Rows from block 2, named by matrix and row number. Rows with one number belong to one channel. Each number is 200 + 40 x the weight over its row's rms, rounded and kept within 0 to 999. All counts start at 0.
# convs0: first 3x3 conv (model.mid.0.convs.0.weight, 384x384x3x3), inputs 350-359, a 3x3 kernel for each
# convs1: second 3x3 conv (model.mid.0.convs.1.weight, 384x384x3x3, transposed), outputs 350-359, a 3x3 kernel for each
convs0.125,314,258,158,205,222,179,205,203,134,143,235,233,183,164,223,181,225,296,209,256,190,260,163,180,185,162,202,185,135,269,158,168,251,251,260,202,218,190,180,232,205,152,195,133,164,270,252,204,169,196,169,217,154,199,226,163,193,180,187,181,158,199,166,229,202,176,176,175,258,223,243,236,186,179,227,201,262,216,240,169,221,214,171,162,169,141,191,267,238,200
convs0.126,236,281,213,224,204,224,222,153,234,150,235,194,198,135,235,240,225,208,229,217,219,228,193,234,149,178,211,229,222,309,217,174,238,232,210,238,169,198,154,153,133,148,165,150,147,247,269,200,239,242,198,224,197,170,162,208,162,230,198,175,161,156,127,141,227,256,158,151,221,203,196,182,170,136,191,211,179,171,237,286,150,204,162,149,231,194,126,241,222,188
convs0.127,264,191,243,258,194,201,200,267,189,105,247,218,183,251,213,230,236,205,256,204,213,230,198,259,184,200,270,204,181,229,192,153,227,191,208,183,241,95,251,193,209,176,190,247,223,250,165,208,241,260,189,175,183,145,232,127,212,236,99,244,151,261,185,220,259,205,185,199,233,232,205,216,171,228,129,217,164,149,188,190,267,183,183,113,220,186,143,260,176,163
convs0.128,211,172,205,226,207,189,148,197,187,165,191,174,154,254,173,189,250,198,315,227,228,298,178,196,169,105,229,225,156,201,188,146,177,247,184,211,155,199,265,208,175,158,152,158,170,176,147,241,222,150,180,216,222,185,157,259,262,137,238,227,220,231,232,240,222,184,223,229,185,230,195,168,196,254,232,187,230,193,205,210,211,232,220,163,213,194,200,274,181,220
convs0.129,284,249,310,198,199,200,231,121,222,191,239,173,178,145,147,190,219,105,147,233,283,241,174,184,237,225,201,211,229,159,189,144,135,183,165,172,146,222,235,140,193,189,249,214,196,217,149,160,195,224,166,232,253,219,165,222,222,164,214,155,224,154,137,222,170,162,164,146,206,141,193,227,136,175,184,190,131,189,152,153,169,218,200,195,185,241,211,184,198,229
convs0.130,209,170,188,160,165,172,265,260,257,131,153,234,198,203,159,248,195,236,113,177,181,212,190,198,187,191,212,193,216,193,234,197,281,213,224,179,168,207,158,187,227,202,212,243,208,192,213,184,237,195,200,181,153,172,196,166,174,197,220,203,244,197,229,173,155,177,181,131,163,210,169,286,229,232,241,146,287,193,185,209,162,235,175,220,165,196,197,214,192,193
convs0.131,228,217,235,215,220,153,180,188,171,195,195,213,175,176,172,271,217,239,279,230,208,170,243,198,178,242,221,217,111,187,223,231,197,111,127,207,177,234,225,228,233,106,244,252,201,248,257,157,189,249,223,304,147,180,177,200,92,225,234,246,268,206,124,207,160,228,189,192,223,169,169,199,250,249,143,199,111,207,184,217,220,160,217,182,205,230,262,276,191,190
convs0.132,192,156,250,248,215,259,277,205,195,224,239,189,190,151,262,181,213,190,189,153,159,178,221,219,178,162,210,185,160,256,148,159,164,215,168,172,243,272,132,215,273,189,238,229,291,172,218,171,248,213,195,138,206,158,99,108,261,174,148,218,268,156,242,165,288,177,231,255,157,270,245,199,157,233,200,234,164,224,196,172,223,203,207,191,172,221,203,230,250,188
convs0.133,200,199,196,189,201,143,187,218,239,182,183,276,186,230,174,214,245,190,199,293,196,154,124,186,248,205,187,155,163,213,180,234,254,237,168,234,146,176,203,207,219,239,122,184,156,256,206,164,241,170,191,221,238,178,186,130,203,122,195,239,226,200,159,240,259,175,174,177,171,192,180,158,224,103,206,213,218,157,191,164,268,199,150,278,147,188,119,198,227,200
convs0.134,301,225,166,186,224,204,169,197,169,187,212,283,204,211,204,164,177,140,180,179,221,180,185,134,201,165,171,182,143,200,185,172,223,267,265,220,170,203,230,238,177,214,171,242,182,163,111,148,158,149,190,147,211,272,237,214,294,216,233,170,205,148,196,218,285,214,205,132,231,190,117,236,123,170,225,181,196,233,222,225,220,228,167,234,264,234,212,198,134,203
convs0.135,254,162,216,178,197,194,152,119,159,219,232,196,225,257,232,198,267,238,135,182,220,193,241,202,237,244,253,197,181,164,250,260,121,195,192,186,169,219,124,142,189,175,160,133,233,199,225,193,182,196,184,145,213,251,169,221,186,202,223,247,168,249,232,223,209,174,170,142,158,188,144,117,170,141,214,228,241,174,209,237,161,246,208,215,141,195,174,197,126,190
convs0.136,195,177,179,215,133,180,233,197,242,202,126,208,175,246,121,193,209,279,164,162,156,188,140,198,106,146,188,153,148,175,216,160,158,177,140,153,212,194,211,205,233,240,218,134,180,228,269,291,233,208,178,180,154,211,207,171,127,145,209,191,202,201,222,206,247,149,168,251,220,220,230,208,238,281,176,218,113,178,242,141,96,216,228,177,158,239,237,197,163,188
convs0.137,282,172,207,250,230,213,184,250,249,252,228,182,193,140,207,157,153,193,197,195,220,296,206,182,210,161,204,202,193,184,192,237,244,200,249,202,270,253,198,247,236,212,193,231,219,186,179,211,206,201,196,205,211,298,193,128,186,156,279,110,223,153,229,213,162,175,248,177,156,265,231,182,257,162,209,130,175,284,224,269,166,212,147,202,190,242,238,187,234,162
convs0.138,192,185,232,229,201,185,228,208,247,179,207,182,202,261,112,173,185,290,214,194,215,184,248,106,210,156,167,240,193,214,173,147,234,201,298,190,173,242,191,148,175,219,221,190,229,169,209,217,166,207,155,241,251,135,214,148,232,323,206,104,180,226,184,232,284,240,130,209,253,212,221,232,228,168,222,211,264,266,226,218,200,157,241,146,186,200,220,272,211,175
convs0.139,137,156,193,187,199,235,194,145,215,218,211,233,236,144,208,177,125,224,109,226,269,107,237,151,157,190,160,226,238,241,216,279,271,252,229,235,202,194,233,176,242,184,169,220,238,174,133,240,272,202,165,162,218,244,230,231,309,244,214,245,200,199,139,130,112,202,170,184,159,202,218,219,145,197,206,261,206,254,218,229,221,213,183,104,234,187,130,192,159,197
convs0.140,174,266,219,267,216,158,174,215,180,182,179,215,167,139,294,180,205,233,206,279,115,241,184,149,142,141,94,217,168,227,184,237,221,224,175,223,289,243,209,233,272,213,242,242,244,185,174,176,129,266,163,360,260,249,262,173,247,187,168,231,144,190,150,169,177,180,126,164,201,211,125,202,171,197,225,174,128,200,169,127,226,211,213,137,172,257,190,161,205,196
convs0.141,183,192,138,158,185,232,206,164,236,240,179,220,234,239,155,159,270,142,155,138,178,152,211,197,253,169,155,189,244,139,259,217,246,122,192,263,211,266,204,181,193,155,133,196,109,199,173,160,222,236,244,214,122,139,253,120,158,139,151,201,223,200,212,201,230,204,200,210,181,208,179,172,148,153,189,201,184,214,254,201,240,189,274,181,186,189,256,163,210,293
convs0.142,151,212,193,202,216,213,174,254,230,174,199,186,258,211,188,151,182,139,215,172,154,184,273,233,196,164,271,207,173,183,188,208,228,206,170,153,114,192,159,167,159,175,183,206,176,259,231,184,157,161,181,230,156,233,244,191,208,276,235,200,280,207,219,191,209,308,185,173,191,211,208,182,186,216,156,170,227,172,238,223,139,259,225,266,270,257,250,137,245,183
convs0.143,189,197,220,201,285,232,130,169,167,186,204,201,252,175,187,255,251,214,149,177,196,152,122,248,218,182,230,214,224,207,233,187,212,183,241,234,232,241,244,229,191,186,185,147,165,199,208,182,162,217,151,116,197,160,194,173,116,206,230,234,224,149,259,246,174,173,204,212,189,181,182,270,187,199,111,179,207,183,135,136,143,153,193,191,202,208,162,186,168,150
convs0.144,169,217,92,166,188,134,233,129,170,117,209,217,156,153,234,130,121,160,175,175,172,266,163,194,231,198,227,228,139,165,206,124,204,180,267,223,209,227,184,199,136,138,207,166,210,239,260,177,212,197,162,160,169,193,216,196,208,179,257,162,238,100,244,183,192,235,237,202,182,251,142,298,142,120,268,177,167,295,161,176,207,243,203,190,156,264,160,229,132,214
convs0.145,241,165,205,200,154,249,235,243,196,154,192,106,204,178,155,226,252,249,212,174,342,139,211,226,222,212,179,196,192,203,248,162,270,146,198,248,223,145,220,163,179,171,255,192,143,146,231,270,153,198,154,325,63,171,189,164,160,180,220,268,195,199,279,253,190,205,213,150,152,203,187,208,173,284,280,168,193,140,220,195,138,185,181,200,232,239,173,230,189,191
convs0.146,258,168,149,209,180,194,199,148,221,168,190,185,187,169,178,162,217,181,160,219,243,173,229,169,228,186,242,165,271,225,235,187,122,172,217,201,184,234,195,195,214,275,263,226,150,147,143,162,161,236,154,170,188,205,260,199,303,248,164,166,175,73,202,259,181,208,239,124,219,165,168,148,256,221,231,235,179,198,183,197,229,243,195,169,201,266,233,207,245,239
convs0.147,172,117,211,211,168,169,252,239,201,146,243,170,190,161,202,227,307,213,211,210,235,198,98,158,167,223,231,195,141,169,238,273,180,173,227,156,138,166,203,152,162,134,179,163,138,125,156,169,173,213,273,249,220,145,305,116,175,231,172,142,224,159,246,177,266,226,204,172,181,199,78,196,230,291,157,183,173,179,150,169,195,214,167,221,234,209,191,208,261,219
convs0.148,172,204,179,175,176,246,142,219,238,250,226,264,238,172,215,168,211,260,151,160,199,190,198,174,217,216,213,268,220,261,252,238,229,154,156,186,161,172,168,255,278,237,265,301,227,210,159,165,201,208,188,224,158,228,232,227,194,244,213,182,220,159,180,189,104,125,197,142,224,255,235,174,206,248,248,210,164,227,214,218,187,197,176,184,181,240,236,217,183,203
convs0.149,204,226,145,226,224,173,191,105,234,242,207,276,165,214,206,186,179,210,161,260,192,203,210,139,278,298,189,227,172,175,157,259,239,252,196,167,191,150,213,205,192,132,170,136,176,183,200,160,150,238,240,166,182,244,135,199,170,174,196,149,195,248,182,195,171,134,240,189,240,194,251,234,171,214,215,189,156,288,165,186,272,164,196,252,204,162,229,184,228,250
convs0.150,211,280,268,224,210,143,243,221,131,148,178,206,176,111,207,112,164,231,186,162,194,225,232,175,211,201,208,190,209,236,240,154,235,222,148,257,176,259,209,255,262,293,218,270,277,157,222,235,251,257,217,210,199,253,233,215,244,207,219,230,206,163,222,185,170,202,215,159,220,197,206,202,257,108,170,225,139,207,268,130,201,169,156,129,160,165,172,201,191,183
convs0.151,279,220,275,165,225,219,195,187,202,227,161,119,259,217,173,188,221,121,191,199,207,223,241,246,183,171,185,157,209,182,98,184,248,185,180,246,170,221,244,190,164,294,175,188,245,171,147,202,159,190,280,255,226,201,170,163,188,271,244,218,214,218,229,203,226,236,195,257,319,221,181,139,212,211,180,267,332,212,223,201,254,179,138,220,213,204,187,207,170,147
convs0.152,274,207,179,366,351,207,232,302,308,164,248,223,170,133,189,190,176,220,293,256,157,208,203,188,219,225,226,167,181,129,247,155,173,207,187,200,228,233,219,187,183,213,136,193,191,231,252,219,195,205,203,188,260,233,164,185,144,191,196,244,191,213,135,187,203,248,204,219,235,127,174,216,157,179,237,221,145,233,219,214,245,167,238,254,230,278,175,239,265,235
convs0.153,175,258,231,263,174,177,283,255,237,140,150,189,123,163,179,159,152,205,245,169,221,229,133,199,234,210,240,193,223,188,185,243,140,244,218,185,234,181,168,214,185,195,204,172,177,202,161,206,183,130,223,177,175,132,218,263,273,240,212,160,189,168,201,249,175,198,171,155,198,238,227,182,161,227,165,216,271,210,137,164,218,194,264,210,146,218,173,247,180,213
convs0.154,274,258,218,199,175,212,300,156,196,212,273,168,211,201,243,233,228,224,161,216,126,143,188,173,87,164,187,205,203,180,209,208,227,180,222,140,247,247,245,246,198,194,231,111,239,164,240,208,160,211,249,161,131,123,202,255,203,128,196,210,171,188,178,192,187,141,193,209,213,203,104,329,152,313,196,197,277,206,148,80,293,231,233,235,185,158,185,226,241,318
convs0.155,153,283,264,214,195,142,168,135,166,174,142,193,190,193,191,158,294,262,137,124,186,201,120,170,187,192,218,199,230,213,245,235,203,208,175,180,234,237,190,212,262,179,273,193,212,149,156,215,209,170,266,216,262,237,175,67,135,268,235,236,214,189,230,176,296,220,209,175,225,174,111,199,332,305,289,227,216,285,303,347,291,221,200,190,199,178,229,211,209,194
convs0.156,177,178,235,262,233,169,275,224,226,215,229,206,219,209,166,250,233,173,195,191,197,273,259,191,244,193,149,133,133,144,176,157,129,217,189,191,263,244,187,247,293,226,265,217,188,184,167,166,232,275,156,146,179,139,230,193,136,310,199,120,264,217,164,225,205,201,205,228,191,158,223,248,198,136,165,195,155,170,152,160,231,205,225,198,182,186,162,189,146,189
convs0.157,221,206,222,206,189,214,178,253,228,199,222,178,240,271,223,257,164,192,132,188,228,202,145,197,173,264,258,200,160,213,258,237,235,132,240,199,168,207,175,176,194,164,250,212,235,230,222,198,251,247,194,189,225,157,143,211,179,177,152,231,245,221,242,233,233,149,209,209,209,201,223,238,178,185,167,225,222,166,264,181,164,200,240,174,280,190,250,160,213,134
convs0.158,169,202,226,269,179,154,224,209,182,200,225,187,183,217,142,122,172,192,173,100,114,266,181,172,241,289,269,244,171,185,177,237,172,186,226,207,221,166,245,257,232,154,238,238,177,202,208,201,205,160,200,137,194,158,257,56,206,204,247,205,233,182,119,208,243,280,159,187,225,143,181,190,278,171,111,203,157,198,291,146,154,168,138,216,182,212,164,185,182,184
convs0.159,279,230,229,201,215,301,185,159,185,198,196,204,170,162,203,166,144,244,142,170,237,151,202,144,230,168,172,177,209,193,181,169,190,163,213,245,215,139,126,202,172,169,204,138,187,198,201,154,166,304,150,248,211,226,213,161,90,222,185,198,214,121,258,232,205,265,250,201,190,155,104,153,218,150,263,267,181,268,146,205,282,189,234,188,224,191,172,211,195,210
convs0.160,224,228,248,233,233,250,208,203,267,186,180,139,196,197,141,184,189,182,211,153,204,274,174,254,200,178,235,190,230,168,236,185,210,171,235,195,225,229,156,228,197,207,177,239,201,230,253,208,231,191,156,211,235,169,207,115,201,184,220,142,167,210,155,234,208,250,213,196,224,164,169,181,122,118,177,112,170,186,214,177,229,219,155,268,241,146,190,217,264,147
convs0.161,235,211,159,185,210,199,184,132,192,191,170,130,227,247,173,213,194,232,169,205,209,182,223,231,171,201,236,208,224,197,226,284,223,168,230,232,186,215,237,113,128,205,210,276,242,158,184,273,263,191,230,232,171,210,193,179,174,159,218,189,211,211,203,232,252,192,211,172,243,197,177,167,287,346,144,241,185,250,251,135,267,164,214,226,244,203,201,177,150,141
convs0.162,223,252,143,168,272,270,177,253,183,165,228,234,229,225,180,163,202,205,187,157,208,166,185,252,180,168,189,200,228,167,218,149,311,257,217,213,162,204,214,160,137,263,194,289,173,252,167,176,163,154,142,164,212,214,188,230,260,211,181,185,264,176,149,202,104,181,209,215,224,177,178,138,147,188,207,223,206,213,250,183,199,217,169,220,185,304,188,250,166,166
convs1.125,231,219,193,152,182,176,158,173,194,144,223,152,182,247,199,140,191,136,170,146,148,179,232,177,180,205,97,154,186,161,209,214,223,217,271,217,151,154,158,191,153,156,193,169,220,200,194,152,195,169,180,217,223,172,211,190,205,194,209,209,164,203,226,199,151,236,180,199,235,234,193,219,183,188,182,223,189,165,213,245,189,224,194,152,189,263,167,211,244,180
convs1.126,208,205,152,193,238,211,259,270,234,199,170,200,194,228,243,141,205,230,196,169,219,170,166,95,243,248,186,229,165,207,207,221,246,210,254,202,176,239,202,237,168,228,224,195,153,170,175,200,176,203,184,246,265,274,181,229,162,145,204,221,236,235,210,187,235,178,201,306,193,233,252,139,198,245,176,194,269,256,241,236,213,200,173,260,145,88,168,245,169,223
convs1.127,218,143,251,212,149,183,184,146,265,121,149,171,124,191,231,176,216,199,210,194,214,155,173,210,203,234,214,255,223,140,284,193,200,172,126,162,207,169,189,194,237,209,249,200,191,162,229,239,239,223,229,183,150,120,182,144,203,226,216,229,194,284,211,188,176,241,179,180,201,130,150,145,163,232,233,209,188,195,222,232,212,194,204,144,218,237,210,224,319,151
convs1.128,236,243,264,212,204,225,205,217,194,163,232,164,221,160,198,197,232,228,170,226,165,166,140,94,138,194,181,147,181,137,183,219,209,168,182,202,175,196,175,172,189,189,192,192,199,219,217,193,202,205,178,228,194,192,223,224,181,172,179,216,157,210,225,218,155,177,190,226,185,180,219,157,207,240,232,253,184,210,227,199,171,198,280,227,246,157,211,236,185,185
convs1.129,247,296,266,306,289,290,272,293,313,171,154,164,120,165,164,189,156,216,205,193,193,208,196,216,178,235,208,83,124,134,204,173,200,205,174,236,228,179,244,203,197,212,158,148,238,221,156,193,166,153,204,169,237,194,234,267,214,210,213,229,161,143,193,188,199,265,186,177,159,255,178,168,223,188,201,232,221,222,260,297,251,113,163,193,168,172,180,227,240,244
convs1.130,157,190,159,231,251,250,237,187,200,174,253,206,219,210,227,131,202,258,237,194,253,257,215,245,202,257,182,217,143,150,160,186,219,220,206,149,220,230,194,207,184,197,219,191,230,253,170,158,185,195,126,218,201,240,230,178,212,188,207,182,225,279,190,144,198,101,285,204,157,160,278,205,191,220,129,268,179,176,211,209,81,166,224,197,263,155,218,107,177,237
convs1.131,224,217,195,228,154,181,211,141,182,214,170,186,210,184,183,172,149,153,176,163,245,213,215,196,226,193,164,245,208,217,182,107,202,290,259,272,230,159,177,216,202,157,225,198,235,174,240,262,212,217,247,226,223,196,228,201,244,190,272,256,220,250,266,177,178,234,184,196,247,171,171,206,270,189,245,187,161,197,234,173,247,192,166,137,174,239,194,327,220,199
convs1.132,207,182,173,197,113,231,235,188,172,115,183,201,181,157,171,203,164,157,161,187,265,167,167,237,211,219,250,247,220,197,296,164,136,272,174,176,248,231,166,180,229,217,207,134,155,149,221,224,144,263,196,195,224,211,210,165,155,184,160,235,165,283,266,156,242,189,241,199,176,232,192,193,154,234,184,199,193,150,204,198,147,211,198,159,132,215,250,168,242,251
convs1.133,177,202,280,197,184,156,157,224,168,146,209,156,233,184,118,184,216,233,204,195,220,136,244,269,182,217,227,175,204,204,236,167,132,199,178,160,271,212,198,225,235,101,179,217,186,214,223,217,232,242,151,146,183,129,208,219,206,196,225,220,198,193,203,218,217,213,168,213,216,200,113,170,171,263,197,192,274,238,166,252,217,171,204,238,252,171,264,238,287,214
convs1.134,238,206,226,220,192,274,231,246,222,245,164,209,295,171,230,240,203,248,209,207,226,233,223,191,204,204,188,172,212,194,195,263,260,225,252,248,221,119,187,239,116,190,175,214,205,224,219,192,199,205,305,202,249,259,155,254,181,220,209,146,189,193,169,196,224,188,164,197,153,193,178,247,242,265,242,254,229,191,233,276,295,149,143,220,169,49,175,99,236,233
convs1.135,224,200,178,181,206,167,148,212,181,171,201,192,193,194,163,250,148,208,170,169,140,199,120,157,177,170,223,188,220,213,187,157,206,200,211,221,208,208,181,200,233,223,176,229,222,240,201,255,243,193,267,184,223,213,173,188,190,189,186,194,194,235,221,253,288,203,172,196,224,197,185,227,149,143,180,217,182,230,212,138,212,188,259,195,161,294,292,245,249,163
convs1.136,239,177,190,224,223,149,185,173,165,189,214,162,256,199,209,195,249,201,201,129,162,153,231,191,158,227,193,190,197,159,233,202,182,197,271,300,148,202,194,185,215,226,254,305,231,165,233,247,204,223,220,161,181,197,240,185,175,197,131,182,217,157,184,253,213,221,173,212,150,185,177,183,278,292,144,241,167,161,267,261,305,213,232,156,254,151,199,219,144,92
convs1.137,235,212,223,166,240,276,156,189,196,210,265,238,179,215,147,190,202,229,212,209,176,203,211,215,235,230,190,212,134,226,201,194,193,206,165,261,178,190,240,200,218,134,249,197,127,172,232,181,232,317,203,201,219,229,183,260,259,219,285,214,152,227,196,164,184,148,258,213,228,230,229,193,204,248,220,170,196,236,249,206,204,182,177,227,99,128,211,218,222,266
convs1.138,179,291,156,234,182,230,221,241,174,189,226,209,222,122,131,163,141,208,254,163,201,176,227,174,243,197,234,221,114,191,132,157,211,209,196,224,230,237,165,196,184,164,142,181,194,198,172,201,177,197,170,199,172,159,219,175,240,168,185,216,172,222,169,197,253,224,220,204,256,200,162,206,214,195,220,162,161,186,148,154,170,232,140,99,158,196,141,182,154,261
convs1.139,241,163,153,244,119,234,178,238,200,221,281,204,216,256,263,139,163,218,225,204,239,205,190,205,216,202,170,361,237,223,337,321,250,304,255,259,157,181,231,144,219,222,170,142,201,172,222,242,258,217,255,183,207,228,222,165,144,180,169,138,103,154,237,190,146,123,201,153,153,148,192,212,135,201,152,227,204,164,173,189,210,209,227,205,206,185,229,278,109,197
convs1.140,193,155,170,224,185,204,201,199,247,230,194,158,284,258,212,275,274,193,196,177,210,237,181,199,170,198,166,230,194,210,194,144,228,263,186,222,133,194,217,154,205,185,182,168,185,207,177,199,215,189,153,193,249,268,250,185,244,247,233,210,218,178,212,181,261,258,207,269,288,220,274,277,198,250,251,162,239,232,243,187,219,173,197,118,251,192,242,186,260,213
convs1.141,140,238,212,248,221,152,240,152,171,119,160,243,190,206,188,184,173,116,205,213,213,154,197,163,150,216,176,121,220,182,220,90,148,256,183,100,134,156,146,243,163,180,231,225,120,249,209,233,187,165,134,210,153,203,203,213,243,189,234,217,158,294,229,138,213,185,276,236,205,202,221,195,190,169,216,193,233,174,171,185,161,127,238,224,193,190,260,288,166,220
convs1.142,209,149,187,103,189,212,185,134,140,192,173,184,172,170,231,176,234,171,154,213,214,180,183,213,198,169,205,202,194,217,240,232,200,304,215,189,258,134,159,179,234,224,243,179,182,210,193,228,221,235,226,186,269,286,208,154,182,214,212,158,154,145,190,263,222,222,257,252,245,199,224,155,227,145,153,186,190,192,182,145,153,229,217,242,228,206,141,130,236,203
convs1.143,148,234,251,182,217,175,209,155,226,217,234,186,233,247,231,270,226,197,178,224,218,232,222,181,223,219,206,231,231,186,263,258,193,187,203,152,178,159,251,180,192,213,232,227,205,209,179,200,226,165,172,206,222,196,191,262,188,165,227,223,166,195,237,195,173,223,161,122,208,160,237,217,243,273,269,264,173,223,186,224,217,221,195,155,181,123,173,197,161,189
convs1.144,201,239,188,188,173,175,152,201,77,212,261,227,161,279,231,142,153,205,240,218,162,274,211,147,196,173,246,159,188,279,236,245,188,167,265,250,226,215,166,184,278,212,140,158,216,170,199,251,125,198,230,203,233,217,185,144,224,160,190,147,209,166,154,182,200,168,309,154,213,272,213,217,252,188,188,154,128,134,141,287,234,165,225,280,245,154,253,204,273,215
convs1.145,171,209,241,231,275,215,176,202,182,178,207,123,149,233,139,212,222,137,197,210,204,221,173,229,158,152,250,180,243,189,282,209,173,197,197,162,173,162,210,129,174,207,263,220,174,222,227,151,148,156,167,183,156,224,234,204,188,188,165,113,218,132,206,178,262,237,221,211,183,246,62,147,197,172,133,241,149,167,172,215,195,206,156,111,237,148,238,131,243,256
convs1.146,199,248,213,258,206,183,199,134,172,177,159,155,79,199,213,206,157,132,226,191,179,206,255,203,240,215,265,230,192,162,248,145,142,193,155,265,178,189,180,188,209,208,150,134,229,171,189,201,198,120,129,170,203,185,193,216,214,228,219,201,194,254,179,250,277,181,192,216,214,263,203,210,293,218,197,295,177,194,200,138,187,214,146,273,189,222,99,220,263,265
convs1.147,192,143,205,197,194,226,222,167,234,192,201,257,161,158,182,174,150,198,239,179,262,179,262,118,198,265,235,204,224,229,237,210,254,187,139,175,277,183,153,222,247,239,227,204,208,252,293,167,199,231,204,128,180,150,193,207,163,224,245,151,220,202,256,216,253,192,252,220,191,122,170,227,212,259,240,283,282,245,215,187,176,176,191,157,155,209,72,198,145,162
convs1.148,137,139,97,132,136,196,184,137,152,144,170,200,202,178,132,127,117,147,210,238,161,292,250,204,192,157,187,157,190,166,149,187,192,193,210,217,243,133,140,169,159,162,205,251,198,166,250,196,169,159,247,160,160,201,166,243,161,242,184,191,165,133,201,248,228,226,183,212,165,196,201,201,232,155,163,148,116,162,178,128,246,211,187,176,183,133,200,180,183,171
convs1.149,150,197,142,111,197,229,186,168,177,210,184,288,237,190,233,161,240,206,178,234,231,249,228,174,189,140,210,210,248,217,144,183,188,233,275,227,176,185,166,240,239,205,158,201,210,232,263,215,233,179,188,252,164,155,208,229,212,233,207,171,223,245,183,163,217,212,231,273,171,274,291,257,153,210,237,166,211,204,237,191,228,193,187,228,164,215,265,171,279,86
convs1.150,177,154,248,124,147,187,202,210,198,180,188,155,173,213,194,161,215,241,156,226,259,183,218,226,192,232,260,158,165,160,196,220,148,217,266,210,174,196,210,247,223,172,254,227,196,212,192,161,213,173,224,173,226,229,255,191,209,229,198,199,246,210,240,130,191,204,218,257,176,206,251,197,177,180,214,164,169,179,153,218,232,232,116,142,169,97,210,159,185,237
convs1.151,182,276,257,191,180,253,201,164,206,207,183,240,230,225,253,230,241,239,178,199,219,256,216,218,201,185,166,134,159,232,198,174,243,304,209,199,157,160,171,200,146,159,211,198,193,185,250,204,166,224,218,229,210,178,166,227,251,201,245,191,205,234,190,279,207,174,149,200,244,219,193,199,251,214,227,192,174,251,191,182,208,161,139,181,222,135,243,199,193,215
convs1.152,271,282,204,202,252,273,137,150,262,161,208,184,184,231,173,136,184,188,210,213,217,204,184,212,248,191,121,180,182,192,190,223,128,189,232,238,234,190,183,216,167,157,184,216,195,187,169,194,192,241,201,181,220,204,193,147,198,192,243,186,203,228,201,208,222,173,165,187,167,133,235,223,176,161,164,176,181,209,127,180,237,204,248,168,188,208,182,122,126,139
convs1.153,201,218,270,171,183,165,99,149,186,186,210,163,200,249,219,162,192,198,213,238,265,195,249,223,224,205,203,146,213,176,270,285,228,210,221,220,172,233,185,191,187,135,223,206,153,211,235,197,222,266,191,220,207,173,170,189,217,195,169,192,195,203,214,218,176,270,209,173,254,230,218,176,169,248,203,249,271,170,237,227,195,181,277,179,207,243,305,185,192,278
convs1.154,203,240,168,154,178,201,219,261,148,196,248,264,171,181,254,174,142,255,141,168,239,230,169,210,171,193,175,288,170,157,222,136,287,296,258,255,236,154,176,222,203,194,223,251,200,209,234,225,181,155,229,207,193,181,179,191,212,157,234,236,232,206,168,71,221,274,154,99,190,243,236,223,51,153,220,126,180,178,175,170,190,176,154,178,228,177,250,183,197,176
convs1.155,163,217,166,145,152,201,157,162,172,204,161,160,189,240,198,249,255,203,157,230,175,166,208,189,190,212,228,248,257,185,226,222,242,172,157,227,263,193,185,246,236,248,236,245,141,240,275,216,227,309,204,187,217,224,254,216,191,255,236,204,238,250,179,148,241,267,230,252,174,211,142,120,254,202,267,231,143,184,156,156,160,143,239,223,186,267,244,176,149,154
convs1.156,194,162,217,259,214,229,174,207,135,173,154,151,138,222,194,139,184,184,199,218,217,194,211,242,191,182,212,171,152,161,174,177,139,177,193,157,243,253,203,203,235,219,236,214,200,184,142,221,208,228,200,154,254,228,211,217,246,169,133,241,212,197,252,216,208,226,220,203,268,206,266,183,236,218,242,209,188,220,170,180,182,153,197,175,208,152,170,195,188,246
convs1.157,140,146,154,193,180,177,145,190,153,238,222,244,256,219,253,269,240,266,189,210,170,178,165,180,213,214,156,184,199,207,212,237,197,197,125,166,261,260,211,269,281,191,204,242,321,197,203,200,204,177,191,219,200,161,261,231,178,191,232,191,179,150,144,166,143,144,177,146,142,151,128,189,215,185,127,191,181,205,190,204,233,195,223,301,172,228,263,194,203,209
convs1.158,159,157,175,185,148,135,233,238,183,161,132,159,212,185,194,172,163,208,213,208,197,197,204,199,204,232,171,201,219,257,163,170,217,191,171,179,168,260,219,244,165,228,167,214,240,138,134,170,242,211,195,224,219,220,182,169,244,262,162,207,127,180,225,237,238,214,70,62,227,105,73,149,281,220,145,219,159,135,220,174,151,193,151,224,227,194,161,252,224,184
convs1.159,153,152,212,158,161,176,198,201,138,230,154,153,251,209,220,272,186,221,194,234,242,212,162,198,230,222,231,161,221,164,235,302,211,215,187,199,185,185,239,210,222,271,199,206,258,185,226,249,179,263,224,177,244,159,178,216,202,219,182,167,185,228,142,152,197,166,135,245,156,191,165,111,171,248,262,225,147,160,267,235,249,268,159,285,229,204,238,187,191,252
convs1.160,205,200,190,201,166,161,161,110,187,168,191,207,157,186,173,231,225,192,190,180,193,205,220,275,121,207,204,253,217,184,206,232,255,194,202,219,209,179,145,179,265,211,242,212,196,230,193,222,210,258,206,239,177,192,177,177,220,169,201,184,152,234,184,219,177,174,161,182,176,143,186,154,189,172,183,195,186,180,168,229,206,257,99,307,188,264,80,181,267,234
convs1.161,140,195,206,163,202,237,173,166,171,233,268,211,242,218,226,239,180,253,210,201,188,203,183,209,185,238,226,231,234,273,213,171,224,125,144,246,200,231,226,177,171,256,207,222,189,221,220,162,199,239,208,175,208,154,202,219,189,225,179,218,209,230,170,270,185,202,233,254,191,196,223,149,315,254,167,243,245,195,225,195,253,271,208,209,220,157,150,108,157,156
convs1.162,194,311,187,218,161,161,280,162,226,114,116,117,242,167,178,135,189,160,126,269,173,192,171,174,205,221,150,234,152,126,192,156,160,209,155,161,249,112,159,193,230,216,237,225,159,175,276,193,181,197,157,199,210,88,179,222,227,158,159,191,176,232,133,259,212,237,173,199,180,223,311,220,202,247,200,149,227,211,220,203,214,197,232,213,213,177,238,275,249,205